From a checkpoint of a small multi-label image tagger.
Model: 31.3M parameters, 40-pixel images, arch resnet, norm groupnorm, activation relu, depths [2, 3, 4, 2], widths [96, 192, 384, 768].
Training: muon at rate 0.012, 11200 steps.
Data: 203450 training examples, 14.1 epochs.
Rows from block 3 of a small multi-label image tagger, named by matrix and row number. Rows with one number belong to one channel. Each number is 128 + 24 x the weight over its row's rms, rounded and kept within 0 to 255. All counts start at 0.
After each channel's rows are labels from the 100 images, of 14848, where the channel reaches its highest value: "patch colour" is the nearest of a few named colours to the mean colour under the peak. Only what is clearly more common there than usual is listed. The data: photos with spoken descriptions (Open Images, Localized Narratives).
# convs0: first 3x3 conv (model.blocks.3.convs.0.weight, 192x192x3x3, each kernel summed), inputs 0-95
# convs1: second 3x3 conv (model.blocks.3.convs.1.weight, 192x192x3x3, transposed, each kernel summed), outputs 0-95

convs0.44 [147 126 120 152 135 131 153 144  87 129 140 106 112 165 149 152 125 106 134 123 123 121  86 133 128  54 129 147 131 153 159 133 123 151 135 142 135  78  90 138 132 128  93 116 127 182 117 138 124 110 137 144  24  89 118  64 144 138 141 158 115 141 152 136 160 131 122 133 159 136 146 147  69  97 131 130 125 114 156 113 133 134 100 129 123  72 142 155 139 123  85 132 156 152 129 103]
convs1.44 [103  93 142 126 136 139 106 142  83 111 142  90 116 133 117 117  96 160 113 101 103  89 118 111 143  94 133 119 136 130  79  99 114 135 155 109  95 105 104 110 115  75 108 163 111 119  95 143 145 117 120 101  99  85 124 109 128 116 125 163 133  96 100 131 103 140 105 147 114 134 130 115  83  84  94 130 109 105 149 148  87 186  73 112 169 112 108  60 126 130 148 127 145 139 142 119]
patch colour: pink

convs0.136 [136 183 178 137 120 130 132 174 154 101 151 107 150 164 104 145 108 132  87 156 108 139 138  79 127 148 116 123 128 131  96 106 133 161 141 114 145  85 126 117 109  95 143 117 130 101 110  93 156 170 130 160 140 128 169 157  94 156 113  99 159 143 158 125 131 182 113 121 141 121 150 116 122 113 139 112 149 102 145 141 119 131 145 101 155 138 139 141 108 147 109 148  93  92  96 140]
convs1.136 [155 114 114 141 142 125 136 137 149 131 111 149 165 158 140 121 148 143 110 115 122 128 154 161 141 119 156 148 143 146 122  86 162 132 186 165 132 151 175 143 125 112 128 125 131 158 144 119 206 136  86 163 132 142 156 104 122 139 164 166 166 127 129 148 141 143 155 166 134  97 121 114 114 167 135 165 144 113 147 109 136 127 143 139 183 116 139  92 117 148 113 109 147 142 134 149]
patch colour: white

convs0.25 [129 141 125 109 129 185 113 173 138 118 145 144 151 154 134 128 159 159 129 141  98 115  86 104  96 147 151 125 142 152 102  92 138 112 129 196 121  98 142  92 137 153 122 125 146 114 139 130 123 106  85 115 108 145 149  80  92 111 137 148  77 127 108 115 138 131 140 112 117  95 138 143 137 100 138 135 123 119 102 104 163 133 149 105 130 130 142 154 174 148  98 121 117 143 131 143]
convs1.25 [150 152 137 118 125 121 128 153 193 147 129 145 158 151 162 106 150 164 148 124  91 136 122 120  96  99 105 159 149 108 181 138 119 149 129 152 138 140 129 136 153 112 105 113 121 161 160 130 105 168 120  81 131  97  95 100 104 102 136 164  75 191 126  98  82 146 140 150 146 113 111 126 112  91 111  78 143 123 131 108 103 134 158 108 122 117  96 137 101 115 109 122  96 129 138 132]
patch colour: white

convs0.171 [102 124 133 131 155 135 132 196 145 141 144 166 121 120 186  94 123 129 124 133 114 128 162 219 123 101 196 142 111  77 107 139 151 133  80 149 144 167 128 110 108 145 116 130 157 127 137 136 110 128 115 145 116 147 129 130 114 127 124  85 116 123 137 124 121 126 123 121  79 109 148 119 127 141 135 116 136 103 107 129 174  94 168 121 134 145 167 157  81 108 125 132 111 136 112 135]
convs1.171 [149 150 109 111 150 154 135 153 134 123  98 141 140 148 149 133 110 102 126 121 133 118 167 153  87 136 134 121 116 150 127 102 100 144  99 102 162 123 125 141  95 124 120 143 146 144 111 124 142 130 202  98 122 158 123 143 140 164  95 162 157 128  88 149 140 104 137 143 128  73 195 131 131 121  96 120 117  65 128 119 112  73 158 159  92 118 129 122 140 143 122 134 117 133 149 129]
patch colour: white

convs0.37 [119 160 153 130 110 153 141 143 108 122 130 140 159 119 160 114 111 152 103 148 154 140 146 144 151 103 132 148 133 127 128 143 106 122 135 149 119 188 165 168 125 116 141 141  99 157 127 147 110 132 108 107 112  95 151 160 117 106 143 144 129 128 146 131 110 148 108 121  91 113 110 116 176 117 139 122 145 138  79 120 134  70 137 153 144 111 178  87 109 125 139 123 176 103 109  94]
convs1.37 [116 173 107 102 143 147 141 174 121 124 108 130 127 127 144 137  92 133 164  88 113 151 127 143 136 108 138 108 107 159 131 123 146 128  66 114 122 124 144 132 128 102 122 175 138 127 110  97 104 131 129 115 105 133 117 132 104 137 133 105 155  72 139 139 131 125  68 152 121 139 173 105 154 110  96 114 117 163 108 151  63 164  97 125 110 161 116 104  80 115 126 139 117 125 133 131]
patch colour: white

convs0.3 [150 157 143 144 112  66 145 125 167 119 169 153 119 133  99 112 155 110 156 151 167 122 112  70 128 124 137 112 124 125 160 126 128 101 148 132 151 162 104 108 108  95 106 147 121 131 108  99 136 149 139 145  53 143 163 178 137 135 121 144 125 141 125 120  86 126 105 111  88 111 152 132 133 166 161 107 133 129 125 128 122 133 122 174 126  99 121 122 115 121 160 107  86 103 146 114]
convs1.3 [140 161 127 116  95 141 117 148 134 182 111 114 109 141 111 186 124 119 117 160 137 132 111 120 106 144 143 124 129  90 133 146 138 142  97 105 145  64 128 110 148 141 126 165 125 114 108 101 144  88 142  84 126 160 150  83  84 178 151 132 119 117 117 115 153 131 170 144 132 110 130  89 159 113 114 101 121 118 109 169 103  99 103 169 109 121 131 105 152 165 127 173 119 127 134 153]
patch colour: pink

convs0.167 [102 144 177 119  59 161 141 133 114 146 148 125 129 140 119 130 108 144 123 150 114 105 116 135 170 128 111 157 122 132 138 128 143 109 166 176 111 142 111  97 142 164 120 123 142  97 107 111 109 123  87  98 136 180  99 125  84 139 138 138 133 109 171 125 136 114 119 114 114 165 128 114 166 128 116 148 129 148 142 148 104  98 113 146 137 130 172 138 152 160 211 130 109  93 196 117]
convs1.167 [101 139 100 153 114 131 121 128 102 101 127  99 173 149 138 134 132 130 104 119  97 157 134 157 121 124  99 116 109 146  97 166 143 103 150 141 114 116 163  88 113 157 123 176 161 121 124 122 102 104 134 130 143 163 106 110 145 190 161  89 160 118 115  96 119 118 111 132 122 124 127 143 121 186  92 115 121 116 144 110 113  87 145 182 130 124 138 111 129 123  96 100 142 123 169 140]
patch colour: black