From a checkpoint of a small multi-label image tagger: activation relu.
Rows from block 5 of a small multi-label image tagger, named by matrix and row number. Rows with one number belong to one channel. Each number is 500 + 50 x the weight over its row's rms, rounded and kept within 0 to 999. All counts start at 0. Numbers have three digits each.
Before each channel's rows are labels from the 100 images, of 14848, where the channel reaches its highest value: "strongest on" is what is common among them. Only what is clearly more common there than usual is listed. The data: photos with spoken descriptions (Open Images, Localized Narratives).
# convs0: first 3x3 conv, stride 2 (model.blocks.5.convs.0.weight, 384x192x3x3, each kernel summed), inputs 0-191
# convs1: second 3x3 conv (model.blocks.5.convs.1.weight, 384x384x3x3, transposed, each kernel summed), outputs 0-127

strongest on: text has "people"
convs0.128:492555563485514549502519495591587457437440428522523458538540411515536490513504488513551483506472447476520461448465473554484539377472449572440445504555533584494454517630607550423502485462532589511470513580463445520482410486513530546502394538474536447433495548510497556466495457457548501521500516558462428461491531612509485440506555546466504469516505490600589522494473495531471350506474438500557458423353516530515410475428469465553577498552546521437494501507505592514483552509454431390487484451520586450489492455449398469570575563467452507524573501510500580508494439546531434506
convs1.128:570593598548513602480545505476470533487439454438484430470466500557590589442450485519471481450494514484460503555613572477569403457561468470475490462547489467496516527520513469575509459503531496510507451439438451487497558403478501452472424543487522463531460450516514656423529535517504482500544514528483496634480535531474476557597469475553510544482546528545535464549406437516458438518500

strongest on: text has "grass"
convs0.28:533475538572540523513543424500395503485468493553502476512443543532433432458461544478486484390518481455453482428446533538510577378370442482535474453467466408581437459491505539502496512488465443500491579472474522510455495514602479442536470509543510515460463528543549375486492540521569613443493482524599382527468475458552529494572456483498493434489404531514632525476484508489420486532539492511529500599497483601633541522530485560548575527506525502418408584548475413449472511546477582512545523559456414536444482503513548468486463530448494533545569487490641524506459503520509539494
convs1.28:496448528557408530459476407437495491441458500571507480461557447586526585486581449527497520454419401478414423453596579485455558483455467527608596600532457444558456460604535480550473606525420510455454490530551597473500491497492515544513613521500501535448572433477448458423448539464409573492477524447454512602511507493583497503455568475489657459515550536501518538519501464459514491433453

strongest on: text has "grass"
convs0.132:558480492498511507460584582511529392501485499445485467476602520508422531524531453492488496570529537585411377610473466425443583497459517478516567494461444558612491576413429569567590452479450473449450509516500419499544507527480487558482443521469454475513472487503564513539537462445449450467549518503421468383497495458449564549528566467526537479514600390517542478515437451560538440521455587477494548568473452479439512574469494492504428474439473592526521520573482511514525553480508495536530452442493470465487518453559414501579495542464605459487504577472441518524451494594614477387
convs1.132:545405451441525462526488502512498494519444475564526552444458481463577484453410469456600490511556687548494575503472521528484541517499519511481538398500541562546465545431498467520461560447472498547454494509477502601517462497573525479474480536599579603572509477355448390510595437519547527527486548409478428439501635506493503517544579536454552581526542482635512444535512615527518575561458

strongest on: text has "grass"; text has "road"
convs0.137:472499495466468532482537437526393412473515508506558560481457578491478529448456525497505497504508540522521435449454479453559506418519512404462464429485504459611555521527520515408538501594411530533498509614482549531493629537602516477605480503533396512458521603490512417586431490464540516419419395445482447423614517507481514477426584436506531538489442509455415509457360544536531437505525524550498471499420534499511444549574485421538519482519414511509527491446507521470467502488466514465524590518500478390481477538469450494555536582498576500500535554443547548602450481543496467483
convs1.137:476573492577434538499459474432511483465474411562496468482420518478481571492462499436514578521600445549561470448502518513426546462538423482552435564530381461508443481488428501427489576560517486441542485530554533484418479527488501455488519673497496458511534508549477536491516433548562508484476583468472494477473391542597453532524545533537608482515599529526571587491539527550483499456411

strongest on: text has "grass"
convs0.238:494554530509496535520432536521455480513518514565539522527548442500460541485439491577558598525450542442466487603519554501521520529421477573475522509543418518471665534566473489445535459552443492512545506475430502464522482499571511513480535411507504413537417586548440515459488479486555481545509407482476505455477475485514464553546550494451495441485554435435401565527487592633679369459575445468482526534496468580530475507480434505533476405575485599467503503537508511466450508508468510445447522576514476408512422517453532486535519547574462575548518521468514488580499412536407445480
convs1.238:510572432471447420438507449536416544504536496500558501532563509481479501528483525385454430471524579498445536493602517493433510416508492414377466492482499527510560447623491510515468505487460432538497493550606493550567413537460647512529438450444465574448540510442503587529482476446487390491442447458632543477513491540507489482507585476482563538484449515520421498521533535537489513471559

strongest on: text has "sky"; text has "trees"; text has "water"
convs0.51:582480509480556572432480510368477440479467545417523546464453409571486528458595612473508588480420482452482492530441528432532537414430504446499534478488505499526561489504485532468526487599583537510527560508448444557536432430460449573595485454475437480533499484582479374497449498508484555583500387493454477541495474496440514410446525496422443468470539528521499449486515523564436479460588495452450542524460558499541556490553471639438586524414536483450473557590467484469492477495459525537497416532559563516496484502505539492454472496473417510394530504538589555553500440500589477561
convs1.51:410476549517468533526379516486451522576558482457447455505510488467469500423499536540487492510501433570442486545465480510525479487571504487522421515508445427512537527488520438505567530534567500473574436511492459561462454480457455492473556571455496459500502473526479576430583566567468550441598481522511534478518529444479473549547445487456536449457526463578448464523439445478496609494555

strongest on: text has "people"; text has "group"
convs0.105:456492544545495537564479601526504547496476520570534593467576527473481402441463554491534549566543541504459523518444482417490431442504488506550440488466512477472551492513491504486486454499408535521482438447520441498510453495500501468540434495484425493598443459603350465467524427519556518525527446536475519542548565468504415527560546473485399583518646481555591516483546543419434464492455499483435509440471511531519412407515513543482480409530490489450612542525525538481430460516468542380538474506450632514442472443518589473554467494434450461465541472572495430641512504517517527527
convs1.105:532577541482527563445569502518575507456492511476427477468426489478518516515498556488423438475582545465485480549461460474497488497582529503558498405482551502636511555558488481572427531527505525454488486483515480439524563600526562510464447501528528533524533463479586625461541488547537501406508500533441497565426575519488411550493436464467463499468511532534451500480478478496452510569535

strongest on: text has "grass"
convs0.54:451567542409493478512539504497352540532442559496485560525469465644446493470422522485531486548567490482514486503611541572463499424489507451486428450476555453493451452621536355478565429437599436573501512503539478431473475580447477461474507525447507568525500578542524576488466559553488567430481534491529553444377559511464469600477475473448512449534463509537414400472542535517548518473555430537460537522555561424481552468494539381472483476481461514538560470458506513495504495505514510496492486530530463474515472565492531597487434515509425437517487514420517505518356584522474467517
convs1.54:555570505454456542475529520503446553505525483461493511557533499529480568537466429418535502521468563438565419410575408490393554505467433485558484634540452513473503543461528479589522574477428488428470473448540468444463591534469607510498487543487429470514440493497541451612472471423415467544471506473436498547520461495729481567520492490491534502464426581515443555497470514491561607398490